A small sound classifier, trained from scratch: activation gelu_tanh, moe expert_choice.
Rows from block 7 of a small sound classifier, named by matrix and row number. Rows with one number within an expert belong to one neuron, the router's apart. Each number is 50 + 12 x the weight over its row's rms, rounded and kept within 0 to 99. All counts start at 0. After the name is the row's rms in percent of the matrix's.
Before each expert's rows are labels from the 100 clips, of 14848, where the router gives the expert most weight on average: "responds to" is what is common among them. Only what is clearly more common there than usual is listed. The data: short read English sentences (LibriTTS-R). In brackets: how many of the 100.
# router: router (model.blocks.7.mlp.router.weight, 16x256), inputs 0-85
# up: expert up (model.blocks.7.mlp.up, 16x256x256), inputs 0-85
# down: expert down (model.blocks.7.mlp.down, 16x256x256, transposed), outputs 0-85

# expert 8
responds to: voice: male (99)
router.8 089:61 48 54 49 35 50 43 42 57 51 50 60 48 47 68 43 49 73 34 71 39 38 63 27 53 60 34 45 45 49 46 40 61 52 29 61 40 41 39 53 44 25 32 50 56 62 51 54 47 58 36 29 54 56 50 57 44 54 35 46 51 54 75 40 41 73 54 43 61 57 51 40 58 55 37 55 47 30 62 31 43 31 51 59 49 52
up.0 088:38 56 48 52 59 35 59 51 36 25 50 65 37 58 37 57 42 47 59 53 52 72 45 44 43 58 48 56 54 40 48 54 28 76 67 39 40 34 50 47 67 57 82 45 16 46 42 47 52 56 69 58 39 64 49 40 51 69 49 35 53 57 41 69 55 51 57 37 53 44 33 69 48 47 36 55 38 60 26 47 60 61 39 41 63 39
down.0 094:56 63 56 66 37 65 45 60 49 61 64 62 62 58 71 42 44 52 54 42 34 69 48 52 37 39 49 63 60 56 54 44 57 65 40 44 37 64 55 54 55 31 50 52 51 46 47 58 43 81 43 56 70 43 43 48 51 43 66 71 57 50 44 45 24 50 60 50 56 55 52 26 59 54 25 65 41 31 50 63 55 51 50 70 42 65
up.1 079:52 64 38 35 44 58 42 31 50 56 48 41 50 51 53 38 57 54 49 67 58 60 57 57 31 38 60 46 51 40 47 38 49 32 37 65 49 29 69 40 63 54 42 52 63 67 65 59 57 62 58 48 41 49 53 49 46 52 22 37 43 44 41 72 26 37 38 39 38 70 54 23 29 43 66 66 58 37 59 67 26 35 50 42 49 65
down.1 073:38 54 47 47 48 48 67 47 45 43 41 70 56 31 59 56 42 33 62 42 10 65 73 45 47 49 36 69 59 60 52 71 53 54 58 61 48 66 61 63 54 34 54 54 58 76 47 35 18 53 56 58 34 39 72 52 46 47 41 79 56 47 44 65 41 40 34 27 59 32 35 42 62 59 54 68 60 37 57 50 54 52 43 60 63 61
up.2 099:35 63 46 37 56 49 62 59 46 36 47 50 43 67 39 53 53 49 52 50 54 69 45 47 46 54 50 50 69 64 54 65 39 60 64 63 57 50 42 51 47 55 45 64 15 09 41 43 39 73 50 31 50 46 49 44 48 62 54 39 57 56 35 70 65 62 58 39 31 46 20 56 72 37 49 60 64 61 52 39 62 49 50 44 68 52
down.2 112:64 59 49 57 48 60 50 56 57 57 56 44 40 70 51 52 50 26 69 55 36 51 38 64 49 44 37 52 51 46 52 38 37 37 50 48 44 49 58 44 53 60 34 67 34 56 39 59 54 63 40 45 30 51 67 34 48 37 57 58 42 46 50 49 33 73 45 53 48 62 65 39 54 68 56 71 70 51 39 56 78 32 50 82 46 61
up.3 110:54 38 53 37 45 65 60 53 74 59 62 53 52 49 58 46 47 66 53 54 49 55 53 30 58 68 39 63 64 43 39 51 30 32 46 32 50 56 53 28 53 50 43 44 62 28 68 40 62 41 37 38 56 34 57 54 47 53 67 64 50 47 69 42 36 42 39 75 66 64 44 62 44 31 50 34 41 50 55 51 49 23 51 58 55 47
down.3 094:62 40 36 63 42 61 46 49 54 57 45 46 54 74 64 54 59 45 35 47 40 71 37 71 45 36 53 42 40 59 37 57 51 62 58 58 55 76 45 43 51 60 42 46 40 52 50 41 37 41 47 56 57 57 35 46 63 48 69 49 53 49 48 29 53 73 53 64 52 40 57 42 37 29 51 59 50 57 58 49 62 72 53 54 48 67
up.4 124:55 50 50 48 29 72 32 44 49 60 38 34 52 32 54 52 49 63 32 53 43 20 65 35 43 52 43 43 46 55 54 28 71 56 45 52 47 37 49 50 52 44 32 30 72 58 49 71 59 55 38 53 47 42 36 74 59 51 35 43 39 52 82 43 36 44 54 52 67 38 74 25 35 46 41 63 42 40 65 41 41 33 72 42 33 55
down.4 116:42 58 60 31 60 69 44 50 54 47 48 38 40 46 37 70 58 60 58 43 75 49 63 50 45 57 51 56 75 39 47 55 58 64 55 55 53 26 38 49 57 58 61 50 49 47 67 59 53 47 51 39 38 53 44 41 54 54 28 40 30 71 56 60 52 47 52 45 56 34 51 48 48 65 54 47 29 54 57 45 18 57 48 47 57 32
up.5 116:59 53 44 41 72 27 70 51 42 33 68 58 45 59 45 49 54 47 55 49 52 66 47 69 61 68 43 57 63 45 43 71 41 53 50 59 49 43 48 56 54 58 50 50 15 44 42 45 53 74 68 56 51 29 40 36 61 62 64 59 56 57 41 53 51 61 37 36 52 36 43 56 76 68 44 70 81 59 38 70 48 47 36 45 48 37
down.5 083:58 62 52 57 32 70 61 37 60 56 61 43 51 51 45 46 43 47 65 47 51 43 44 46 46 46 42 61 54 54 46 43 62 42 60 52 26 65 43 57 46 36 43 74 49 47 37 27 30 36 57 66 45 56 41 46 52 42 80 59 50 61 43 46 51 61 62 67 76 49 58 38 40 61 63 59 52 65 59 58 44 46 39 57 61 66
up.6 098:62 49 53 52 58 35 70 40 42 44 53 50 48 59 47 51 73 78 45 69 66 74 43 69 58 27 62 52 41 36 54 70 40 48 39 35 41 73 45 41 68 48 66 54 48 36 51 40 56 67 56 50 40 32 52 45 58 29 37 43 60 47 58 48 35 64 34 42 55 44 77 43 55 51 59 44 37 72 44 56 33 59 37 49 43 54
down.6 095:73 43 68 66 40 76 47 46 41 47 44 66 65 56 44 44 42 39 56 49 37 63 47 57 41 56 41 51 56 52 39 37 55 47 47 51 36 49 46 42 45 37 47 61 46 53 47 46 42 59 50 39 46 34 59 43 62 59 64 35 69 40 40 37 25 64 48 54 54 48 60 53 45 56 61 48 60 38 69 57 67 48 47 51 45 40
up.7 109:51 24 57 40 27 71 42 49 56 54 44 57 61 30 61 43 39 61 58 68 25 26 45 56 39 52 49 36 46 51 47 34 67 34 54 54 48 60 54 42 45 42 34 43 73 70 46 65 46 58 43 56 50 51 34 46 48 38 41 41 62 54 77 50 09 64 52 59 51 51 60 28 38 46 47 43 44 44 63 45 44 41 64 59 43 23
down.7 088:37 35 67 48 69 68 44 66 46 64 63 54 60 46 43 39 37 44 63 32 72 27 66 51 54 28 47 43 46 74 29 47 50 49 46 57 65 48 42 70 45 55 45 56 62 59 62 45 53 44 41 43 54 61 51 71 59 63 62 72 47 54 70 58 49 23 40 51 42 47 53 37 71 62 50 29 43 51 32 42 18 40 65 68 57 40
up.8 082:39 57 57 54 57 33 61 58 57 43 63 53 61 66 51 56 46 51 51 62 51 57 46 71 72 45 62 53 72 57 52 45 40 45 57 62 42 56 67 64 52 50 67 59 40 28 39 48 45 74 64 26 47 61 60 34 61 52 78 55 38 54 39 59 49 74 56 47 48 51 19 72 52 33 51 44 44 43 51 47 53 57 33 55 56 49
down.8 101:51 53 58 72 44 41 52 46 60 58 51 44 43 69 46 40 43 34 51 54 41 59 49 48 45 49 37 66 50 70 48 49 48 42 44 55 23 62 48 43 52 47 32 72 31 48 51 47 44 58 52 59 42 64 68 40 30 49 68 43 50 59 61 35 39 48 54 51 48 39 48 40 53 64 31 55 63 55 61 59 75 56 48 64 44 65

# expert 6
responds to: voice: female (82)
router.6 107:35 73 34 62 84 49 64 36 53 56 87 35 57 47 52 48 59 40 48 86 54 65 40 65 53 49 54 42 59 40 51 54 33 68 58 57 19 51 41 34 57 51 53 60 22 54 52 61 41 65 44 59 22 48 48 32 62 58 74 49 42 55 52 61 42 47 53 55 42 51 40 51 43 52 39 50 52 43 48 37 19 50 46 25 51 35
up.0 128:54 46 41 29 58 54 58 65 42 46 11 41 52 43 33 33 51 57 37 13 56 52 37 20 47 53 49 52 28 48 51 69 60 54 54 45 58 64 44 56 38 42 59 71 56 63 43 79 41 22 49 49 75 61 54 70 46 45 58 48 55 54 44 72 50 51 58 34 36 49 54 56 56 50 58 41 37 43 50 56 50 52 62 53 72 43
down.0 146:46 44 69 32 36 58 32 52 44 43 36 45 51 42 58 57 47 72 51 38 52 43 68 35 48 29 46 65 60 54 58 40 65 59 45 29 55 38 46 68 44 62 64 32 69 63 59 55 47 35 56 38 50 45 30 59 63 62 28 47 44 66 66 51 66 52 46 39 49 37 56 38 42 33 48 39 34 38 62 58 33 60 70 55 63 36
up.1 118:47 45 57 49 56 61 21 43 43 46 54 50 55 49 55 60 44 56 55 55 64 38 62 47 52 50 28 54 37 35 50 55 32 30 51 40 54 34 65 28 29 59 63 50 76 50 56 53 67 50 27 40 43 40 36 43 60 37 79 49 54 69 63 45 42 41 69 52 78 25 58 56 52 37 57 51 44 41 51 45 56 45 50 55 65 40
down.1 105:29 55 48 38 43 57 41 49 51 59 40 41 53 48 48 57 48 69 64 37 57 34 48 31 39 37 35 60 61 31 62 52 67 49 58 47 57 39 58 32 47 62 66 25 34 65 59 54 37 37 34 36 44 36 56 66 53 53 29 46 25 61 62 33 53 35 44 44 47 41 44 26 50 40 44 32 36 41 63 40 49 65 54 38 53 40
up.2 100:43 51 41 38 51 56 66 78 40 41 45 29 43 55 27 69 53 57 49 29 53 48 41 38 37 35 36 59 38 47 51 72 32 48 60 36 52 46 56 32 27 56 60 48 53 64 51 61 50 35 42 60 51 47 36 56 58 63 54 58 41 85 44 66 53 42 57 43 45 41 47 57 47 38 72 43 49 47 57 56 48 51 44 40 66 48
down.2 089:46 56 85 53 46 53 69 42 31 56 43 36 57 40 37 78 36 59 54 49 40 53 60 45 35 45 74 64 74 45 51 48 48 62 41 35 42 61 42 62 41 55 43 32 53 44 43 40 47 50 30 53 67 49 60 41 68 73 42 20 37 49 57 30 59 44 56 61 54 62 53 40 37 34 57 41 28 55 73 34 48 61 58 51 49 40
up.3 124:53 35 32 55 34 60 36 37 51 56 72 61 42 44 68 53 34 54 53 55 50 24 51 54 55 52 22 46 33 45 40 47 50 37 44 50 50 50 56 33 39 60 50 50 81 52 48 39 65 62 41 40 43 32 44 48 50 41 56 52 55 48 36 45 43 40 55 51 56 20 50 47 64 31 38 52 46 34 38 43 54 34 45 65 41 63
down.3 088:41 47 63 47 44 64 43 52 50 28 38 40 59 26 41 61 42 61 75 40 62 30 64 37 50 58 48 60 56 39 46 52 54 50 51 40 61 60 20 51 50 44 56 53 44 50 65 52 18 41 43 40 55 47 32 59 56 58 42 53 37 46 58 44 48 44 35 43 27 33 42 48 37 41 51 28 23 36 44 34 44 55 50 48 57 26
up.4 124:45 41 54 46 47 63 27 49 46 49 56 43 53 49 40 60 35 69 57 53 49 28 56 43 51 29 39 61 60 44 49 59 35 42 54 41 56 35 81 23 28 62 62 43 85 47 49 50 77 51 25 37 50 27 43 37 48 42 69 49 36 57 62 57 52 36 79 56 65 32 63 54 46 34 49 55 52 39 47 42 48 46 61 51 57 50
down.4 116:49 48 75 44 34 54 31 48 42 46 38 40 58 56 68 58 57 68 54 48 56 43 64 32 52 43 29 74 47 45 72 61 65 62 58 38 57 58 36 42 44 52 57 25 45 63 71 55 51 32 55 41 58 44 50 62 47 53 48 52 42 62 73 59 48 45 36 52 47 56 57 46 43 34 33 36 13 41 55 36 23 67 49 54 60 37
up.5 087:47 66 54 65 57 46 62 27 50 59 65 51 54 49 48 42 60 39 68 91 50 66 47 86 49 53 63 29 58 43 36 22 44 63 47 60 29 54 47 48 61 44 32 52 26 48 53 56 38 57 52 58 43 35 57 29 59 57 56 47 32 33 51 40 50 52 31 73 46 71 48 55 44 55 42 44 57 52 51 38 27 37 52 36 40 37
down.5 096:38 43 34 56 64 50 63 28 65 53 59 65 48 65 62 42 49 36 51 60 48 57 51 48 58 54 43 33 42 27 45 59 44 44 41 65 44 46 67 53 57 44 42 72 48 41 55 42 51 64 51 47 44 52 67 29 53 32 60 55 49 43 29 52 39 42 43 66 45 58 60 60 74 51 23 56 61 58 26 63 55 38 42 42 22 58
up.6 095:51 53 37 49 48 45 31 73 47 45 50 60 53 55 34 57 48 41 45 36 56 27 40 24 42 25 44 54 55 39 48 58 41 47 44 41 55 53 54 37 24 65 70 49 70 68 33 59 50 52 43 54 49 39 50 64 43 55 43 63 39 79 42 70 49 48 57 51 33 39 40 33 56 48 59 62 41 43 53 51 52 47 51 59 68 59
down.6 096:45 58 76 52 58 43 50 31 60 57 41 32 55 49 56 62 45 56 69 44 62 40 53 48 52 46 46 64 70 32 60 43 47 55 58 49 61 49 59 50 46 54 58 39 60 35 49 47 41 49 48 34 42 54 36 64 63 56 44 35 42 36 54 57 44 33 36 40 58 55 57 54 36 26 48 57 28 55 46 37 24 61 51 51 58 33
up.7 080:27 43 35 44 47 51 53 35 65 44 57 41 55 43 47 53 36 60 51 41 44 32 49 46 45 73 51 41 60 67 47 56 67 62 38 56 61 33 50 42 23 43 66 29 54 60 55 46 50 35 65 59 53 53 41 62 67 55 41 53 44 90 68 51 49 49 39 36 55 45 44 66 40 27 39 35 28 41 49 51 48 50 57 49 57 40
down.7 088:63 59 60 64 64 56 52 36 43 63 45 36 72 36 10 56 35 33 41 54 34 45 55 56 52 43 56 52 52 37 46 65 49 52 62 45 35 59 20 53 60 41 50 45 36 39 40 37 67 40 54 59 40 57 51 58 57 46 58 54 55 44 68 41 41 48 50 61 60 70 46 65 50 31 47 41 49 55 75 49 63 59 44 38 51 51
up.8 075:48 60 32 46 48 33 48 49 46 52 48 52 42 46 66 56 45 75 58 42 46 71 42 54 57 52 43 66 49 48 50 40 40 49 50 54 57 33 50 51 49 51 66 56 43 53 41 76 37 51 40 45 42 54 49 43 60 55 42 50 52 54 53 62 51 68 60 53 54 52 73 51 47 29 53 52 56 27 46 53 38 42 64 49 57 16
down.8 091:55 43 39 37 75 51 49 54 23 44 71 47 82 47 34 47 52 44 55 54 41 54 25 56 60 58 65 53 52 50 56 58 48 52 54 53 46 41 58 60 45 46 38 62 66 45 45 43 64 53 28 60 48 48 49 40 55 36 67 23 61 46 49 47 58 40 61 37 39 54 44 46 66 59 34 57 62 59 19 59 54 53 53 40 63 69

# expert 14
responds to: voice: male (98)
router.14 075:51 40 30 52 56 54 46 49 70 43 44 53 54 40 50 51 60 72 33 19 58 71 53 34 67 38 46 51 53 38 55 84 67 43 33 55 55 57 41 45 61 36 55 32 70 45 59 37 44 43 61 43 49 32 63 53 45 50 51 42 46 71 59 47 52 45 38 36 57 76 56 80 65 59 55 32 47 47 35 56 54 39 56 45 63 32
up.0 082:45 55 57 70 33 53 20 41 49 35 56 36 46 75 36 66 50 43 49 65 48 35 42 49 38 28 58 46 43 59 49 41 36 56 53 59 65 64 51 79 24 46 53 72 42 84 45 62 44 27 54 63 60 66 49 59 40 60 35 51 66 49 66 40 41 56 62 41 56 49 39 43 56 22 34 50 44 23 43 35 24 56 43 53 45 40
down.0 102:72 52 50 51 72 51 48 37 50 47 41 53 45 67 31 52 55 71 49 49 64 43 59 47 32 59 77 41 47 37 63 56 53 60 47 65 59 37 42 36 55 47 65 57 55 62 60 37 37 57 55 49 23 40 59 51 50 48 49 45 26 72 58 46 75 61 53 26 58 58 49 47 70 59 53 32 60 48 54 54 53 31 44 36 39 38
up.1 090:40 46 10 73 44 43 61 52 44 68 53 50 53 31 51 60 64 48 46 47 40 54 55 37 36 56 51 38 40 64 50 56 34 58 42 41 43 51 47 44 53 54 46 67 27 62 68 63 46 56 44 73 57 71 54 44 60 56 50 48 48 61 32 52 41 64 42 68 53 68 54 49 49 46 52 67 36 68 22 49 54 42 30 47 44 61
down.1 100:53 54 58 48 57 69 45 87 44 42 35 58 51 57 52 46 25 45 61 51 33 36 60 31 70 75 33 51 60 54 45 52 49 58 71 42 55 46 59 74 34 72 51 41 60 60 33 72 60 51 08 57 60 56 32 54 55 61 46 47 46 33 64 35 40 51 71 34 61 48 60 36 47 25 32 54 44 43 55 66 42 51 43 87 44 49
up.2 084:54 46 53 42 75 50 57 62 58 33 42 44 68 68 54 47 51 71 35 67 44 60 43 45 41 54 53 44 56 52 30 44 61 53 62 53 15 51 55 37 33 38 53 72 30 45 42 36 62 56 47 44 75 61 52 41 58 44 75 61 58 34 51 41 51 65 62 30 50 50 67 28 47 50 38 71 59 49 35 52 65 47 52 75 39 62
down.2 100:52 38 52 68 59 65 59 66 20 50 42 67 55 45 67 56 34 28 55 62 19 46 42 51 61 56 28 60 44 49 50 54 42 46 60 44 35 58 59 49 62 51 39 49 27 54 28 53 61 50 29 57 46 45 54 52 54 36 55 51 61 39 47 37 38 54 62 39 50 63 63 54 78 29 44 79 47 60 55 56 48 58 41 90 41 64
up.3 079:50 45 45 65 67 38 57 57 58 46 54 50 51 52 50 49 50 54 66 26 45 31 48 51 65 34 48 56 43 48 26 66 33 57 36 52 57 59 66 62 63 35 69 63 45 27 72 55 25 84 58 51 45 54 54 35 55 53 41 56 37 58 48 35 61 49 32 43 35 38 57 59 48 37 40 34 46 57 47 47 60 63 56 56 50 44
down.3 087:51 43 53 51 46 59 37 38 44 62 53 46 73 39 38 59 45 46 65 68 49 50 51 62 67 47 32 54 59 64 62 36 46 42 58 45 40 63 50 50 63 59 48 41 57 36 31 36 54 46 67 55 46 65 41 59 46 71 37 63 60 31 70 42 43 84 90 63 40 33 47 48 39 51 51 54 52 59 46 37 32 56 55 54 44 48
up.4 091:43 43 51 46 68 39 51 29 41 63 59 47 47 60 50 57 46 51 69 65 46 54 45 49 59 66 17 34 25 53 42 37 34 74 39 45 71 76 42 36 45 47 53 64 46 52 37 46 44 49 52 53 73 68 60 46 49 21 57 52 58 52 34 27 46 65 62 46 35 43 37 59 78 55 40 67 53 48 61 47 51 56 33 57 47 54
down.4 086:57 59 54 53 53 51 38 55 30 54 35 51 46 51 47 59 70 44 52 62 33 75 30 77 54 51 40 72 52 65 49 45 33 48 49 49 57 40 51 36 59 60 53 35 51 76 56 45 59 64 57 68 59 59 56 38 51 70 49 68 61 38 46 51 26 56 62 48 53 42 46 59 67 39 50 67 53 31 61 40 60 47 47 66 42 73
up.5 088:34 38 38 37 70 45 85 47 50 52 27 43 43 54 52 26 51 51 56 49 54 65 32 40 48 64 58 44 49 65 43 50 41 61 31 54 34 64 78 65 34 56 59 53 28 35 50 45 49 68 36 50 82 55 66 46 46 51 61 55 53 76 47 62 51 54 54 29 20 43 70 51 49 46 47 53 47 57 52 57 91 46 40 59 55 43
down.5 094:58 73 53 64 51 47 52 74 39 38 51 59 56 50 79 36 42 31 57 39 32 32 36 64 36 40 47 58 31 53 45 32 32 52 63 52 43 48 83 53 47 87 52 61 44 56 47 35 57 48 46 56 69 37 66 47 47 51 59 61 44 30 58 60 32 48 61 47 49 42 50 60 47 56 64 53 59 49 42 49 45 60 56 53 49 63
up.6 096:50 30 22 54 61 50 66 55 50 45 49 52 70 39 52 50 50 40 43 45 67 38 50 47 62 61 54 57 32 58 41 62 54 53 70 46 57 59 46 49 40 40 48 69 61 50 34 63 46 48 72 59 60 51 48 50 47 51 76 45 59 56 29 48 46 33 54 61 52 65 45 63 51 45 51 56 78 46 31 43 52 55 46 53 70 58
down.6 094:45 40 54 59 32 70 55 52 40 48 14 43 50 42 50 21 50 35 63 56 31 34 53 43 69 47 46 77 66 59 28 55 42 45 52 41 53 56 52 64 29 43 36 45 49 58 47 46 69 52 37 55 66 53 26 71 65 68 48 67 40 56 78 46 36 51 64 69 44 62 59 33 32 42 41 57 44 54 72 42 42 66 62 72 60 44
up.7 131:34 61 50 63 54 35 49 38 41 74 60 58 32 61 48 42 46 69 36 68 68 43 66 56 55 47 33 49 37 58 29 45 51 50 45 24 50 58 63 50 53 37 44 57 49 47 57 53 62 87 42 48 39 50 52 75 48 49 36 57 47 39 53 38 44 52 65 44 45 43 61 53 50 44 47 57 43 54 28 52 52 45 40 60 50 52
down.7 094:62 47 40 64 58 70 45 46 54 48 52 62 53 61 48 47 63 39 56 53 55 46 46 65 56 63 45 62 43 84 36 43 28 49 59 51 59 69 67 69 56 54 28 17 59 36 55 57 54 50 49 49 44 48 41 53 27 47 50 54 62 30 35 48 39 47 67 52 48 59 41 62 43 57 54 89 71 40 45 65 54 50 36 75 38 55
up.8 107:55 53 78 47 24 41 42 39 41 47 41 35 45 50 40 43 56 60 48 40 41 51 42 33 66 62 56 49 68 34 42 50 67 49 25 51 38 44 45 37 40 61 54 51 49 52 22 55 36 53 38 61 49 42 46 64 60 53 34 52 49 46 78 37 47 45 54 42 55 50 61 35 39 41 59 39 42 40 70 65 32 35 53 35 58 57
down.8 122:45 58 52 31 61 33 43 32 72 51 74 56 32 63 35 65 64 55 41 59 76 52 44 41 34 37 71 30 33 61 64 54 71 24 37 56 53 54 34 41 47 45 69 66 43 63 52 47 43 38 66 50 52 59 61 49 41 39 58 26 61 42 30 63 58 42 37 63 50 50 40 50 42 66 61 37 64 49 44 58 51 43 43 31 54 61

# expert 5
responds to: voice: female (100)
router.5 120:98 52 65 53 56 25 63 47 47 57 57 52 39 64 50 38 40 73 53 62 54 85 50 62 31 44 52 32 45 41 37 47 53 42 41 66 47 63 65 52 44 26 55 50 62 20 62 35 52 70 35 66 58 51 65 38 48 44 34 56 49 49 38 56 41 42 48 51 69 28 44 63 39 61 51 57 55 45 59 44 44 59 32 59 46 60
up.0 098:71 75 44 59 50 56 67 48 49 54 46 43 55 52 60 47 52 68 45 57 65 70 42 55 48 57 57 36 36 59 42 31 66 49 64 50 54 67 46 60 36 54 61 54 61 19 53 57 59 65 39 62 50 72 46 37 41 53 32 59 24 40 46 62 41 33 59 37 55 44 50 63 46 56 39 61 56 50 40 41 40 48 36 55 42 56
down.0 103:61 51 26 49 67 65 45 46 49 58 55 46 56 67 41 58 62 18 64 53 51 65 40 63 58 46 43 45 46 39 40 67 43 44 35 73 50 63 52 50 38 35 50 68 49 63 57 44 55 58 38 61 62 57 56 55 34 38 51 40 60 52 25 54 41 57 55 45 53 67 54 58 82 57 67 52 64 53 36 55 62 40 48 47 52 50
up.1 113:28 32 39 54 30 50 24 33 51 27 57 66 37 54 53 30 38 41 41 49 56 48 53 49 54 40 48 45 61 51 56 52 37 59 44 56 37 36 45 29 39 59 56 52 50 78 48 47 47 30 38 11 44 34 62 55 48 62 51 44 63 53 67 30 64 49 39 47 41 35 52 61 48 39 53 49 58 38 44 65 54 48 63 52 67 25
down.1 086:46 51 51 47 38 60 42 54 31 36 45 70 60 53 39 68 40 50 46 67 44 52 53 55 40 47 57 38 47 65 58 34 55 50 60 26 51 45 39 16 50 48 62 64 46 46 56 45 31 39 31 51 62 48 37 37 55 53 33 40 39 52 61 54 50 39 62 46 44 52 64 23 63 47 56 77 59 42 55 56 26 49 55 45 35 44
up.2 080:27 64 65 54 37 52 22 41 59 28 68 50 61 51 42 59 55 43 53 57 56 31 58 07 57 61 44 59 40 57 70 60 53 40 54 46 54 29 27 63 57 69 50 53 51 55 37 70 39 15 49 40 26 40 52 48 49 41 42 46 72 42 51 54 70 41 40 53 31 59 65 54 43 50 50 28 56 58 29 51 71 58 64 51 67 44
down.2 083:60 59 46 70 37 54 40 54 41 55 52 50 62 43 53 52 55 61 47 54 54 34 43 46 46 51 64 31 44 55 58 32 62 53 87 51 75 46 48 31 44 58 50 35 65 40 56 66 36 50 49 55 63 44 46 38 53 44 49 42 41 52 50 57 62 31 49 43 44 60 53 41 47 66 31 53 56 45 78 57 36 45 57 45 57 51
up.3 093:72 46 47 67 68 64 79 59 45 44 64 49 44 57 61 53 64 56 49 62 63 69 31 57 75 55 29 51 32 62 50 31 37 52 52 59 58 48 29 61 55 40 42 73 46 44 45 35 42 56 25 42 45 64 50 34 46 35 61 52 48 24 47 63 48 54 47 51 56 72 53 66 46 53 39 48 46 46 41 36 38 50 44 48 37 58
down.3 107:36 54 49 44 43 76 53 48 49 40 47 67 57 62 60 49 31 41 61 45 49 60 33 38 57 68 22 37 35 56 47 45 47 52 75 50 46 40 55 55 54 39 38 59 48 60 55 62 67 49 43 41 48 49 55 51 27 46 62 44 36 54 51 36 48 60 57 44 59 58 83 60 58 44 28 56 48 42 25 43 67 43 56 51 52 53
up.4 106:75 64 44 55 50 55 62 47 54 49 50 34 38 53 52 54 39 67 55 54 55 59 45 69 64 57 62 36 43 70 34 33 51 53 51 48 59 63 54 68 46 55 57 69 61 20 58 46 62 66 58 69 43 75 47 42 49 53 07 57 43 30 44 66 44 56 59 31 62 26 53 49 57 50 42 64 46 37 58 52 40 66 38 62 45 44
down.4 111:61 55 35 61 70 58 50 49 61 72 47 65 56 59 41 52 63 35 57 48 41 75 54 57 57 62 53 48 41 59 36 69 51 44 37 59 48 59 40 59 46 44 45 52 21 47 40 57 35 48 49 68 42 49 63 50 48 48 72 48 50 44 51 56 30 64 47 55 46 63 61 56 67 65 62 61 53 64 41 49 67 30 27 43 38 67
up.5 099:45 25 57 45 40 55 31 36 51 37 46 50 41 48 64 40 47 45 68 49 44 46 53 58 38 42 47 75 39 32 43 48 36 43 48 31 34 54 52 30 48 33 59 44 55 62 57 54 61 47 60 32 43 23 36 28 62 56 50 46 53 67 57 43 55 42 50 50 56 42 56 44 48 42 51 36 49 54 62 58 59 39 56 54 58 38
down.5 094:52 47 55 54 35 47 33 62 55 48 55 42 45 38 57 53 51 46 65 51 61 43 54 48 57 40 51 55 55 53 69 30 55 58 61 41 59 55 59 39 42 50 67 40 72 60 41 41 42 63 33 52 47 47 49 43 54 27 42 64 32 49 52 62 47 52 63 53 72 27 42 26 39 44 49 47 59 45 60 63 29 62 57 61 60 37
up.6 098:47 38 37 51 27 31 42 36 56 41 55 51 53 64 63 34 42 44 53 51 41 54 47 57 35 26 47 52 60 36 46 51 41 42 32 65 40 51 56 32 57 33 50 47 37 49 52 49 48 32 49 55 53 31 36 49 61 31 48 34 66 82 54 47 46 55 30 61 66 46 41 50 45 39 51 22 76 44 52 70 80 33 51 70 60 57
down.6 084:38 39 59 64 47 45 35 70 41 50 49 72 53 51 42 43 34 49 35 60 46 69 54 48 53 49 63 54 44 49 54 47 39 36 70 54 45 60 49 49 61 49 39 41 51 55 37 46 38 67 41 42 44 38 55 57 47 57 47 46 51 53 57 50 46 44 39 46 43 44 56 35 46 46 53 71 43 49 72 62 42 51 50 65 39 46
up.7 112:79 59 58 61 64 49 81 54 42 62 58 58 44 48 43 37 56 58 58 49 60 66 42 77 64 52 56 55 49 54 40 26 56 42 68 49 42 66 37 62 61 50 59 69 54 24 50 45 33 78 46 68 52 65 65 49 43 52 30 42 41 26 38 61 30 50 54 51 65 50 58 56 46 36 37 64 46 46 38 44 29 41 29 55 46 82
down.7 109:56 52 34 56 75 51 58 58 54 44 50 54 61 68 54 58 57 20 61 58 31 69 48 51 53 63 36 54 51 53 45 64 47 39 53 64 41 54 48 50 52 53 28 64 31 46 51 49 52 57 52 50 41 49 59 45 24 40 93 45 58 45 47 48 59 56 46 69 49 46 50 66 57 45 44 47 54 50 40 48 74 21 46 61 40 48
up.8 088:53 63 75 48 56 36 57 39 60 52 68 45 54 34 47 56 63 28 55 68 30 59 37 53 33 48 51 52 54 32 59 56 49 34 36 47 58 40 72 53 50 29 53 27 25 61 52 39 67 44 61 72 57 29 41 59 36 42 47 57 67 84 55 57 46 54 50 61 43 58 42 40 43 70 65 43 62 50 53 54 46 63 39 71 48 43
down.8 111:70 58 60 54 33 43 37 54 40 50 39 38 29 50 40 57 55 55 48 50 49 36 53 45 44 33 48 65 59 48 64 43 50 48 36 33 55 48 59 49 50 52 54 38 52 38 24 42 51 46 71 44 47 26 52 57 71 65 39 47 53 73 61 45 57 37 52 37 50 32 43 43 26 33 70 44 42 50 55 60 58 69 53 65 64 43